Weights of a small CTC audio transcriber.
Model: 4.55M parameters, arch gmlp, norm rmsnorm, layers 10, width 160.
Training: soap at rate 0.0034, 4300 steps, batches of 64.
Data: trained on read English sentences (LibriTTS-R), 15625 training examples.
Rows from block 5, named by matrix and row number. Each number is 500 + 40 x the weight over its row's rms, rounded and kept within 0 to 999. All counts start at 0. Numbers have three digits each.
# v: gMLP up (gate half) (model.blocks.5.mixer.v.weight, 480x160), inputs 40-79
v.132:526547520449470444512426523495438505538465513449512483417469466487586487423488495450404534502502481544469517517475485460
v.133:514490533522506523472445458460512511530516534513561497509501537556526504464477446485573560484521481515527458501487381520
v.134:526550495476448490520456504457475495392470485521421488472512495485554431531458568433486465541493512481487503492517512577
v.135:473476593467527418544502492530488444503489536497493619549445489504519533469491448479493523418453489540514490490567484520
v.136:482470478434514497588534532584460439478508501527533492469540557548499447540501513449432513580479542478528491416525429425
v.137:530535552511486503509528577448600520546529423481456521547469591546527481488512528471498515490574421549516596460494479566
v.138:498552411568543488438559568549456431459478515512420560533512503498457521535449477535482469488498576556544494374540542480
v.139:501501573443570512503532506491478506475558527509467505479490506523450511513520558529534644504566547482552528516501533481
v.140:523535467523490509501456417535474496470547513490429467558458514496474571416562527568534587497538508459463574486462466507
v.141:524464448465512530535479530447500447544495508452512516492474520540544523538464490469447501541590590493445524476465482525
v.142:486382490439494522564511519529470490476419530465454379524454456549559537447503454523474470425534512523516484456462475536
v.143:485449495506505405550534524469463536504514517489542497449543472462514563524516536543433495442556492432534438490480507486
v.144:529560481556461488470483594550526445527524436522486487568540495520491517485479546600528529512504517493532581563483479532
v.145:475600458473495526499530463501425446479474509547424483495423510486492491446448552539446559463476500501486540449581497494
v.146:555505488508464538486493495453494538512441483483487489469544484545446515539399448499547559513451467509551594459445554478
v.147:500475456465518526550584418456520512473493520517500492500501576505455566447508481492491518522493588503502512521484488406
v.148:509493473503496601513451473548538500465540465453497451502514515490469471453516426546510463570540439547447522496594559500
v.149:489581438439494514532502555494460518466484537476484486525586552491521469453478424562562491453508479547511568515532538542
v.150:471502576544487494419457488512535542505457492469424485547446567555520524523408517610559505531528538501487514545507505513
v.151:442484485538455525453486546462408502488490484472499555498385476446437519494481471570468491557413478529476588471501516436
v.152:463461498568468505531533527458426522493481496502511467464468529532498541570530409545503462465512543406468481526407552540
v.153:540502485554581565544511495490557463457505511475459491437431413411553471489521469504473521543531515486564506513528496591
v.154:514502489390513455500504437573504467535481437543516465504482428543461509470537403543520536532487526522496488517515489501
v.155:530482564500549496441541489457466477522539538477466482499454495372468542404475547471472473520512555527532538518517499534
v.156:526477462505499436482483502520454531454469513556550571524495472478586552477477459466485464534540497518458456475486426450
v.157:462614579477423534526573503495501531457578561484491619499520512534477464450524566562494463501481498506480446480527488523
v.158:447506471466391526491516484462567565469584514502487490518475476570444429494485393551533509499624521585505506529506447507
v.159:508531461453445481465493498551537545482471507419559472467490580457525532566477507433479557546563574488503501516504536444
v.160:578474572418510599450535493495444515480454524524470528473592474459503448426449526498453474478449539494562531478532497501
v.161:547511514545518582456529508590437422545451498566463467568487457562554501502550520570484487467492483496508493455422524431
v.162:477544493493538444479575492520522458530563467488536569401538626438490477444466515565486597489548491545559476516423500491
v.163:522508555549458484490512520571524518506534526530563468532496469451495461495453451411504580383503464508504495530555538563
v.164:536442532551515506468519434472486435463462522493527549515516558560515527571453517484422489543480567394503499539554485503
v.165:494466498462528480547478489475480453532442468459531484550530453541478553576484478486556509459520556547473510562521416473
v.166:522440528480484590540499462447515463570482550428482450539516533576553533559449449421520479485506538440499520494482466420
v.167:580497473541489450490509502488552546507433498492505447558519543497565474537531459445525407476408467491450542528569534528
v.168:576489478557481541516472522515497431500485589502495519555572523464481446463510556466456497519439513527498556527509499496
v.169:447550482540455516502440506426485539486460585418487489554512508509558482521482494529473465546404539498476522515469508417
v.170:471476510490428429529466474493495500503501518485456508508489475513539550500550511543540443463374463478532445504538444493
v.171:508538489446501519455569500515448433523482528388412551466531509525456493491527471600509522514540510483468562519569547540
v.172:474509465481435482490485468478462446599430476590473618505476545511451453540506447563472491465520576535549489500519551506
v.173:559436534521445475510476494546463459450522543505528446499502470494489491478478468464489513495465562534560475521529471495
v.174:451508488432394505529472529473530474501557479459459469478505430517501498493462438491456514519611530440491572492432494501
v.175:453444521539429505560517457502518407490512522493422431471544526525458512529517566526509570526508539479506520542658512459
v.176:518510532469536471456465496484552468529499522539479493559530437476467545434438472509454546479444595498538480485573494498
v.177:488547549512502469542533497446533553534481551580477469538470513542458495478494473467587479471506500487501537541516449463
v.178:474539537424514486475434518469440510530523517509503557487473528534507465469518535497459562505473495499558439508410467528
v.179:570432473516464478518521536510467542526459471529482511475496416553454461505511499553477457509521532524576463466467517489
v.180:544496452545500465451445524492458551484485519428505473524525491411432497530493467467462520541562528525576488490498471449
v.181:540480549490576461602482497456520439543487487465450469484470431517462503464540456541506469529487435554479498532497487486
v.182:532478489524510483466515551548474498481555495416470523421412457525495433513528533549387512484448517516509530453471482497
v.183:523513467436601531550548521465526500446469500543459510544522472565499535450485575610520470411536527518524499548537528526
v.184:527504609451518482486481543529544592502539508529533463456463537492514466552491515486547473457523543497530475480450419611
v.185:545522563471552589497506513437509508501453453512472490468453504598455527496491488454446558544527533456500489488512522502
v.186:577470500452568534466488467512480472468487495472502493495573488532500506515577521449555560422454392502482505493525472496
v.187:447525455466602507531482486482507453482491490453506507568502526507503453506543476421570492527528495472473534483536550502
v.188:533519536500496556465420457440477515478524488531566458547521495495481484514471498496445435478539518409488508553567474418
v.189:505505552437531498503442484501511567510443559443485459492522503545439497491530461473479539522496540449522471577551506497
v.190:485499603569465477483478539490549518520502490511466506522519453499491543501446496478453569566569548515454501473507474515
v.191:478518463502495452559555545533529498493452546477505495464515521500483531492423545503546522525529560621531547435514457584
v.192:459501479601500521484520543529503472499521483479505447574445462595459543440542490494450532521521470483564479521491504499
v.193:522510553509504491475468505468498459511508549492519471529469510594480529496535477501540505479478547479550437454500615497
v.194:563499569503492473497494538492490495520518478543525509515493491491484484449518467480573557524532527547589574511491440579
v.195:546561501511476467471432555459456567531565451479486499548448428480455469524493464518480498501542508542475498528437556492
v.196:438448503514507560477526484526544510518530475439612523526482459473506450478464510550474460488488618503565563450469486604
v.197:424471520430474510522497468464547496490477453447570538516523546524518467501468549538465532492518492473438504577481491549
v.198:457470542576573533473576440438481473527535478481505440497497454551508450468492484518516480581525535472531499428478463456
v.199:515543470575512555553475468498444486431443542549498453478507462484522444448484468445420477536480421482562542460440479557
v.200:469484485487474472518531471461523516509473487494448467416533562543473511549439424519515535521551519509464575445447534552
v.201:501475499502476543529423476408465539509504478489515551530459506446534515526440518512540532536485530489446449548479456476
v.202:436467487457501515580434445446519610442499487465571518550495470488483494511477557490482520499473503547483511477490572440
v.203:544450493498468506457476509525454569477528481538417535521541488520565465511540443446539485467592472449528487486502524472
v.204:462537519470473594527455499508475549537526459445498571508472519433505518521528456511492529439504519500548462469631473531
v.205:552510512604540543557468515539500478472430496548433510532473422563456501438469515532468495509491492433499477515441513522
v.206:504490491535510567501425521444510624434527428448507455493558447592479527460447515486532509514534531530511520490565467489
v.207:455467548470616430443499520484467536489445448523581537519458480503454473430548458475564468465543536465476516503511465496
v.208:471502567542459521536545532439489457475508553418545496492504559462545462442527487546514604471515492522506497537451525505
v.209:520490465515533541548423530477465607449502508464511470478494501469527475475497503498509404549529519481522491461525584558
v.210:539463443483497447510522506556491512520448477504529520534510546461506500487501556467476488533513557546414509431470506543
v.211:502512410469441561534542542537519450545458533540433400462478465518457498566515491500482536582440423509406495535530528493
v.212:454435460501515546460497464547469470496467510528592450456573525499491518553470439555510473595450465528499463509559556508
v.213:472585467461499569487472504542440525487516520492530512543515472450522585493585490535555534586522499430358462467552572480
v.214:447432440543502545484594435517516532508476429404493543483497421470477539465482492474476519463400573540523480513545513498
v.215:434419484483518450465602529413403476496484511619422544495485495464511519514528510566513479463448506516501475514513534488
v.216:515562514551492493558435485538476505543514473468495546415507519457530504509504407514516452498420480546504541447439495462
v.217:462489481557486499469469457521470515489446475524478506536461537445509531458458503463474556466484497474486508450582548622
v.218:526464518543510508520436521592490489526483511518482484511414548514432472573503502537569527532531476482440363500396481510
v.219:473517511518448453427497427549492508419485482521495564553576481528488496525469443488462475450537440451522534483605523529
v.220:510545488481519505570494474468538501592444459537520470559511540547498438552473508466562537500544576490550509564516397442
v.221:532494480475539484497451497580489544503506463468599512519574451468511531454457595579460515526505539514552555481541592452
v.222:547518557465471554455502555551497452505467522524412522557515464471502532496490529497511491524468504458498514516470545461
v.223:508498453563479615560500503495512450455515536502496529524517483417545572505503430515545497481544530489509512492509488466
v.224:477521428475507433443538485419458472467525518529546516512586551528435504526514463490491519531489501588501564535491463478
v.225:388525461453494425533518524501512525489557466461526482541541550506516535523514525497500488489505476570535511515570543506
v.226:548477531546469528533485455471497520518537402483535483504484511524518451499419552543496510478506507512496515557485415502
v.227:523537454394509501479535496581450533457505484481540590495580472482506530506497490539531518488540554528469592540431525441
v.228:485567541557479512455529523510519505508520527519503497461577486449465460473549448492467481476495467510459490399531516492
v.229:500478486479501483527470532568472516465507534449574496513458514544611496508523483532542479495606531470587486567538511551
v.230:485484495562520501517448437504526507444501471559455583499510550451507480487400514496475518502446504545475471618527474490
v.231:507489458480509485494531461573499514454527518372524504517516475471538488554503484467486502485504533453542569516560486559
v.232:493473543470491505586517454502579515478419535564501487508531479545468452526493569490525574427502520492533518488543474551
v.233:427476537513457464511513519519487532514505541553484468545456502502544551408545550535506488479522501416580441484486516528
v.234:496499491405494483449502445470499518477583437492492541467494480443562586474497490460590479524523490496458495492446533488
v.235:453461531492497502476486472500515550497475483500542542533432484434559504489485485545539557510475434389550507512474451475
v.236:529605513518491477550480462505512518505504493513550454471501531487488545521504500493544506552501518565497489520490440523
v.237:532435493512499522506478542504492529662506473480497483496493480499468491445441477535416539512564476476577518484444596464
v.238:540477546533421521461546500443486502513508561433462530501438453492469544540527532489441560484497564578533532517465522492
v.239:542506513410501506524504554488444493543498515576532489504448552502531477492559437444548540495461484543442548525572577509
v.240:609490484513486474457600462522554462546510473477510405464383438497515497530502479571418535492499444583512495477504497494
v.241:489513501575433555468542497463412507495543532539468478529541481540556491513468519518471521546514510486583507485448503475
v.242:498539532485446541481488503514479595507451523533429492504467404514530482470462452528557523530465597473493540493485411518
v.243:536515457401489484511497567595481536480504479549560533462450570523515482524431533553505434486508531502505521447517514510
v.244:442567504580455519479491491466515563502543502511459477468408498585432519478465559525499486488461582427497502514501460525
v.245:544489525461480470436529521534482537471435520529490522567423461499473489543489499503492499566592578491534505455558509438
v.246:473497566540452475537431532501526500476476544507441493468522473559535432546499500558522491492563525516496485593485597598
v.247:512491568484433484523517482531522501465509547566558455545515528520490436455454479535474461470477543527534524483533496594
v.248:540488492453499536508560402476540462428493465571481504528532473544506535444463495512513487419482452508459559588520484442
v.249:495591479581483552517507479437524506492504511622556474506469509532526480498490507563475510501504492566557462504522409490
v.250:477482504548449501519497493481512516507497488582436532534476523496390458533523476553536543541558515575506596479451529472
v.251:530465549543540534481458442445488457520524529561530496569472537532395471487498465512493489499502466518401547560567439508
v.252:453508516419500503554508564520503474438535495486463459512514495428467444541460559503505408549504511542487443511488515482
v.253:493518475464500506567488498495475521493550490533528478431478475517493526555502463501505546471477421475469481515507494485
v.254:458564483443528453466509500467546524429533524499475521506464471475493525606523517566480417509444552482486489522413502467
v.255:490421489509442510449502525498454456451488495547503537469490538450460538525470567494474556504483504428498470439543455504
v.256:523508472520493556543522467438471465555430536468485447467515518534464569503511542486449503533495458477506505559515525435
v.257:510491483488398479479536542555458464511559522470502496522501542542460447542499456551481445531499443588555575431470564587
v.258:472498528473450525449510509470493493497520367503557527476401565450384529538529487476518537502473504427496498500500438521
v.259:543509501484497470537511567444495443492390500503504447462492479553404587428524514522464489493490497526536506442469539535
v.260:482516504466554523502456506577459501514500495552480500497576503511510521577492423509443525595472462487532446495491472536
v.261:481503523499471553493457504569512521500509457457531573469483469471508536489421448429441477474514496552475531522557471447
v.262:527460544471509535451486478481521453536517484525498463506487545560518548525581383458493477507459486505570501492492530544
v.263:485462449490485484501462540552508476482461465466478462530479442552470480487495454470489479561585507475510456524526559476
v.264:532437544476524487534439526550523476507486482486560545495540469493491555497459489430441440539487467452516468451513508444
v.265:485454456470475465539504503461499526525407476509520546417455546523472493552529476562527525522433462484518561449542513441
v.266:544513506428468503496555500510467479521449524490400523496518486443557501490505445527538443505490478525528501489520430425
v.267:456471525487554495494496450518543500459534462527501452486464480497512515528567485493505599509497520531511493507477544574
v.268:497583526479415534526497546590543414555454484469545447480485497564505496443533542432517514441478535488451501499480470616
v.269:502437499447539561459565402556477481472533528513470418494535510481482479561458506521482442541437452405455548496474500532
v.270:469510525531506507491465491503483480501535455483395482526491514427522484519492508467444482539519515474556524569509463589
v.271:518457531482502454457437566527514466578534511559489531553516542472525446483504478547520467581523544524554536491481493542
v.272:459408532424500470538492564438501474457507461461491461466561568521497568428472493555442533475547532486484497482506515533
v.273:415569468527500464533529539424581521499467464496462454487554527532501481469517425486540552509495486477566506553534493484
v.274:485549459510516537522500456497529501451576496527463583505590481453517454547523476500514503511511470549529611570535528535
v.275:501474513550521489529514416513461509530519513510521606575514527501482497475548484483462583515497458494550533428468498450
v.276:506397526515475482542463467482475489520578485459505540422527490576498528491484477528499486548481450531527525571523549567
v.277:505495424492520511510474537487523425445439478533475501462459495528541475533557437520533523525487522553518426551491531525
v.278:457535568485498529583403450475515474475497537485532500494437569398520496531495487513453549531486506522445451543365524488
v.279:561610478464544505498633534484482502507514470505455503417465552530475554504438504490480491511563556552385458538458560435
v.280:567511472561570526545518538533518549466557430494493485481478539476572492505480524479520519540496449443574411547565529503
v.281:438539564530482480532543563546455476466533515518439476545529552484410480487499475523448527457439456527390505488513491465
v.282:436522472505480506476518488454497523486462498459402546502495523449533457515474465444479521538516490444468511508500533558
v.283:536591500515505521537506578563520490481490494543508541490561434499565429491442567527507546555484525488471502442488529490
v.284:514586485510556557543543535542540472388530417462529509494530479503468486543529549443529506498545472493452508554513473536
v.285:464512508589466502509505539452577501452513477454482524479476478508516516505573567503476482431502526488519501490491497494
v.286:420503530558518510564477552478503492505475471497473542562525484520454505481540486600465572442466550435494451514568513468
v.287:486527522460520503504514468447524501486480475545509482508497491457411566541484536544489616460520523524409456505467479506
v.288:522531488501499501435520568541502473496500519552452553512464489496450561554507495547482461435491495474573576496478543466
v.289:513538517487506441548526500485411435484451488449556572550448484450465541479578432466461487486457527543462527459442520512
v.290:467471460468442460506502497482521534470543515522502533448450456397550484492544514499477499532490477556502462573471508526
v.291:520520458584560481545523474482473483525491521493459427492475536457473482475418523576530519505530519485502534467480553475
v.292:476532512474524501438498430500500514487558491487511465521541487541471541547498554459536530457495523470528487452591451482
v.293:521452548536552493435570542555545469519488488581520487453538465510500470488537531440506406545463571465539520471510436506
v.294:474565539468495498471466522549441623510438467569445486533531506472490511532568491502502440553534502435380524489447430451
v.295:464457486482477524451487466434529526537517537493613477515521465507480509515511455547478509497505510503483437530539441504
v.296:533556505506587509502532500540535449452483500494517509447513439524483493550549529512544520470657430538479543490569480526
v.297:474567490490554489535506601476470505475519451417510464497472428444480515571517512453500448471488476514534510413455531500
v.298:505506510439460456504529407434505526553532492457532487546485484482504492485523555448441513529540492491506531525506509564
v.299:457521504525580531597508500551558469540465527592470456512500485534419538502464527551501490527465533426550480497521411442
v.300:490497511566498576407519485488524426517487500586495531516513518485536552434519514482458469495443518476500536552456488415
v.301:390487520597445455507551487516501513550419505528525516568515525441502537435520543526551546505452511458547444560492568604
v.302:467499539479468471585557577461539554527442497563504524471514534507413492448532438492481420446519510523542422498541530520
v.303:442552503527533549530488502551416513491540495456537492448495504541441484500486522465441535499399515561426471509475521468
v.304:480465510478517427475472434474450534425489544569587535532508548547529477540439482471508596485486515493489486459497487410
v.305:455460525509465514444515519507495443482478505574537508535450489528387517496577540524470554493497489515476547544535458474
v.306:507476442486530550469480510480519556548562433537518526500470509455502487531504509445559515482557446548530452529544497508
v.307:482474508499533452510506550428391516484442539487552585487508613555533495511475522552556502422527502525498455440516487508
v.308:519509547507513545450551510498548441457476544503461508477534469435572496488506447527460551626481512496548495426492489556
v.309:484429499490484533521484520485443501538532469498464560484553468537515472421473550519496492462501522452472515534519507571
v.310:495480528508553563482539479494538550507488469528516543526546491507482509538512512440537488428496521518521542562473495496
v.311:517508534459520441514512435488536551477493449582478445503513469510505487465485549529564456511569514530593588518481481494
v.312:489462524522474522532424525517505521612412473464478483462490554536521455544486482546476464572561497487496556410502538448
v.313:477417542521467547505540489533547533539501402476469550461437495483524457536441565400508550419542497472530439555530488506
v.314:513563427450515495547479521451531477508550474508509549554543443475500488474420473440474551556569446427487542507483528498
v.315:549511421539546473570534575518472461490504480502494449600508482582466482502493435463484480553432488497553501471471509490
v.316:460483523515491469576491499500496533480441527500458504507514455457477557439500457485519484489469560452513527506467484471
v.317:523485512484509546535458512453488540528477487545453545423531580539543494502477490511579518480478555561561511482520458538
v.318:507565497516579509482481424530541505524506539475451556498463544541534460516495496461474517511527587486492492447500542522
v.319:435417509518518505487580487548533518549454541453457536487531506517483442539455556504529561539478530426593531473517440505
v.320:493526536485525549562448547521462377612452440521471581506511494519477409469479500471480480476428496539527520469550568484
v.321:464441504552481562443491436529528517563477469496467472485534523476538531506445471515463534518429441443495421529482444500
v.322:478496497439439497457484550460543524550441423470480515502455476496545510457442445492512475487548518455479447552427478491
v.323:530467502574568478482519569529602506491497506460464498449505520515502520536537537474503518488479473527530513461478482427
v.324:451519526528595598500536566529557394510496525463413458473469499426575494460518488598462429533539566524563549434489476558
v.325:440440510467393514482562576456491506498419537471444504538523505433464485475511584522463503513531500543448552449556504518
v.326:476487546529519521468558455520531439452514479476471532534519485500501562495527547490490480422505516487479524498525441461
v.327:510542533426471540554506483479497525448486458527453549539515493456523498542488451406480508566467469512474519513490465510
v.328:504470453474466463499500562468528514497491501532557477490445471456451602552476490428427556509471523378479531525435523504
v.329:447503585569470473449576528577490532459493561439509487436486448484540465490490493502480493550480504552550456518426413431
v.330:508571552457438518483523471489550556503521595558500505453491539418485501511468508453489480484506541475475455527443461529
v.331:549487572511518447451542599445515519514542564520539475536535492502454510432409594490550571429526562531469507583509488476
v.332:450510517479489523548434493501483552498511537533500548547512530429443487553557488543567523533536512497528486499523526461
v.333:419465491552456520536481567482511479563442563523466499474520443485534496445562563431547491488440507459521512464367489494
v.334:428483401540485546487511544496441495474509501547543525515516538559497459536444495576454542485536513571513531514439545534
v.335:440488552509554522541485472520582491483467463514531433534449475580491462533485467530448491570526485522406446444500455485
v.336:485488545554513514508512461497558467489540548449520548542468495582493443556461470491449490582496556536485537559506504509
v.337:527489509502465467522515550578516500488454506472517550463558552466492530521540467530465515549522509453467520548503482572
v.338:467564509563478475493547476508525461478518486499442487502453523525556550531487448527464461475448500481597521471535409499
v.339:416487506491476502492471452527549530531580479378441489516524534572541451524573477498510522469523508490499534532495502540
v.340:432544506481451535581515554541545422548524439457519563519576477492503450550498488413576528510504494498564516441440454447
v.341:485494473502515478509509508547556471452503488491402568482533559596521523481490545413460483480507574524540550529486507512
v.342:506547501542475528435521469446431497496526437491468526485474521555559464544550507537501476542494477468462449499484475503
v.343:566490466556436492538488546556547477528487560537499491495455512465486581467435501579509446490514508502445479497516466551
v.344:514522528527529465568428488464422434531506451444520458394527572546518467495479475507468493481476506497543443550521433445
v.345:541490461498436455485526508470456561532441470558629558527488512552491451439444495508527464456495563462516521460458495518
v.346:378527509459509486459493479461572486428493535454495537436474522537533475622555535541512570475538533499512501538460544509
v.347:494567437447483422442475491482495480547551514573544453527605471493481645554466498457590547536504484491463458483520496498
v.348:467483482473490416498527519458487496528546526487488511527491482486531453472488571516551446523507524528560545428465481488
v.349:504503550576474543510460531474508499487527505568482441508616556504402534477562581462488526563531448526431484474521493482
v.350:444437485540544556499479542433445499505514468490473495511528433566474471467422527449552510577557474560487549508450549422
v.351:521510523541492550423454451496458532584467505517513475530484509567512528481505449467454510499529550445477523508512484509
v.352:473481538559427512510514521505464443488520462505431460429574472516524474514527525509466508556541476547571496497546549500
v.353:538481487490528441460473479504462468446504492550528535528496494448510515449499445553502496526581522556495533456513519493
v.354:515502446512549503480516514454511541504531466541476464509463513609495550500425490426592508497514557503477524530485470546
v.355:480538453502471578577506492507550431447503502478488474428495527475496512610423520547530541491586498560526545487482466565
v.356:552570546471404541482450518470535542574542473518468503521539475537466425524398526496505503534522532505461466527435506502
v.357:447464493432464574492529432478522476492447550479491508513459498415474532421537533567502530486487485495480577523466469528
v.358:509567506436565497553472531447474505498535455450493575545546484536468527477488447512529533508464596489466526476475517601
v.359:495479456534425504442546527476492479560512521540480527448524471550503457528510478538525501397531560474469465375483541477
v.360:533505534462444504475562469474499598432565525484551484517453470471495490574460528494486456536463582470423504537467564512
v.361:460544521517516507511424584508440566560508500449542478503513491489476526520459544543442502477517536492487458509524472487
v.362:539494493487577454447474476480539545535561569418484467488555454494470543487473477541504504494501460526557454507496479480
v.363:505455533504559495590512517525518531495494401518547528503522452465488540476494507473541557410505521566464512495481456432
v.364:464447548492487451513507454513592488485569521608493446494472513492492538517475561556548476484510529426466472485503526419
v.365:524465468518576500514471541505513492476564550424428507525575580516493509560511510472492544449506522473524541489564479464
v.366:461512589447490469536522435535462489493456497594474517447476543517507498423527485564569524547544499519481444471487543526
v.367:480487516535443553522476457506492551561475550472503493529508431449528509607478498544471519504574488548542511447542510510
v.368:524524439456585469437462487492506482531553465540601449457481500498581491568464509504509538529545483544411500540537461549
v.369:502482476470553497443504558440461499454508409546508501450462491562460492466509461510547535531524577535537481473427453522
v.370:526505527430473544407446394522524487519480526472501506496446520516535511524565553475476436570521542564501584543493457471
v.371:468505515507511456482512509530454493502549465460416509518447439517396519535491506499464593427441521408522473414572525525
v.372:518482528519422490522528449497589560474445511487442443472407459498431447535612579470484473472412524487496446481488403474
v.373:545488507483587474526497455552535490531442500486490528555520474525529519587502508462529482498532497539481529515434486498
v.374:493514527476531556496593576554539550453455462409479528506520518516579479474455572577454490412515576476504438503532507430
v.375:548523505489477476472401478402470523468478512560517512548473528473526465489431460472597477502523465537530543506503526484
v.376:500534612451535527486484496479465539511570478517417461516552497532485487500551472531530446461470508495522495496535546518
v.377:483474497609527505434527553457555553532478472454476458552496453555527558572522491521496509451460566506530540537544488410
v.378:494436491412453382432516522515479516433481480475556513500486434494439431489506505490519562551462471559512509486550509459
v.379:499499493470469489527538471513482539491481535582513471490529485566535509497491482533470515485457451485470506478541538422
v.380:549441545545473501534427520482529439414516494423525502541514550503478444472439564565528478547440484512487525498531514468
v.381:515488539466503515422488432473490450528500470489528520441464544530547438524480493457541533502514435485494512440452503458
v.382:552592506562497463497516480509452520523510504532526420428448478527455535518529487443405547538489522510481491486503538559
v.383:511527495494448494499549516531462537520495458481555481459480444522517531577489431456564514505527486558582503454435387502
v.384:488450482545535504514424466439519469503406492455512517521429492544517583558456453452516456520454542505562562497495495539
v.385:509434479510519547502452478523458448529550472495471485489520544553509471412454383500507466538531515469526406533472491503
v.386:579484399513552472487512481507467426516455481475510504442580479511510524519519445481495528489483501529533469461532439535
v.387:528513476537472500526498498547490521540517496538461562470495439477504557438542510536443448477497532517510474556499526492
v.388:559499495472446514527542482534461467511441509498485505586548510542547492482480508501518514539499475490573546506439497538
v.389:474543449551497476365531504471434463521494533488494478477503525521483481495501524499477391532570492467481477489497491501
v.390:534571570513472558555525465625523482505476464535494504477487494549496510575529543554497563475453567534490494513558489524
v.391:499486482499554516506550496451443532499557435505461469513550509514495537450492466444523534450517469567468568459544509558
v.392:590524545528553539521481493516453488530505498499549502499472496479510558546426456473507463489474508538410511512541430457
v.393:452559524488500495550498527490449501540494493459500531412475505484531516463523413499462584495530496568520462456486502421
v.394:548509542479479553502491615489574470464504517450459463531517566541477465527497471548499504488576543500595469557556491517
v.395:500517469496422526518521541477420540454453500595520492484517587534476498459492473514539471526504512534516468454523430546
v.396:497523488410506537545579462530464429527469555645532480520501465451538516475495553471517475474480493533474479465515499518
v.397:474551483513457503573490601457566524509490526575539531517465473502456499504562528565490505506432499482473414484373471509
v.398:525499539537521432485540529569543460532528452503479497458457524481585494517537434444509547517434544498423504462468529548
v.399:556510491433537465475430462509478520510526554482510533585498457458498523512528538474520499472463568437459500492477452441
v.400:487506492481544603499590481438584495469472503452446583514509471492474509562450484485455505509506516475509586551508484512
v.401:488462448468397525529464549512534537533414503458438535537537557546512489578570461490509495515479538526497484445535537469
v.402:475485568567442524479458466493454481536524537540554500464488531518586515449440542486514482489518513535600450492462430486
v.403:510503566437574513494474465513484488506569502494572514454499544549529559514459522530566511438477513537450458497471473568
v.404:472490481457489447600500512528454568438531505510478546502507470428515508482500526499521447461438526464539525536595475493
v.405:551513486528518501592524532502512429458464460501464480545560516553547502560525494502500539502494510462472434545534450452
v.406:480537465516541502500524576537462507479483549516470528415525493467486489548522549493561551501440477508478485462463458518
v.407:542536507466532519603521445459536498485532410511535468519476473525432476560535506572515466462505515416503505516522497522
v.408:475535455491514515474499592474462479591505537555551515536522510462486516493422496557451425463535476477475484536497450518
v.409:589453485584457439477531488532469441463467473495528615493483441451521528448460524498489416473474569508551569495463497509
v.410:473539488494545469494501440492421487414481516474472503501508487549512475544521530564483530467504478503518464577583451521
v.411:510534545452446472485527535505452574484552574525529470535566508474409458485447492535547541518496573436470526524472517548
v.412:591467509512441461549454478443514503501564561505522477529459476531520517511472491454510447482546471459451481573571450490
v.413:545528474493463510492543479509506553529526468477578486544501497514478556544453515510389590508577503547481457438563529495
v.414:510506495508424542487535563433504448468536503535483515516564503446432526509488540510470501491515496520499542507511554530
v.415:393526512483511488472486517494503510570442469527470501454525524586501458579523495489469526581437486510531467427528528528
v.416:521488478441530449501533583445500540503508525498490570461412470498491532480458501540442602521461457458438494488475477397
v.417:601472545458498540543489549431573493446529526476447510561566561515547522437505421544482444498493520526481460495491447491
v.418:457465548473489555454478428531545477528525522525512510442537508518465494519517508508505550456442522619539483497498564597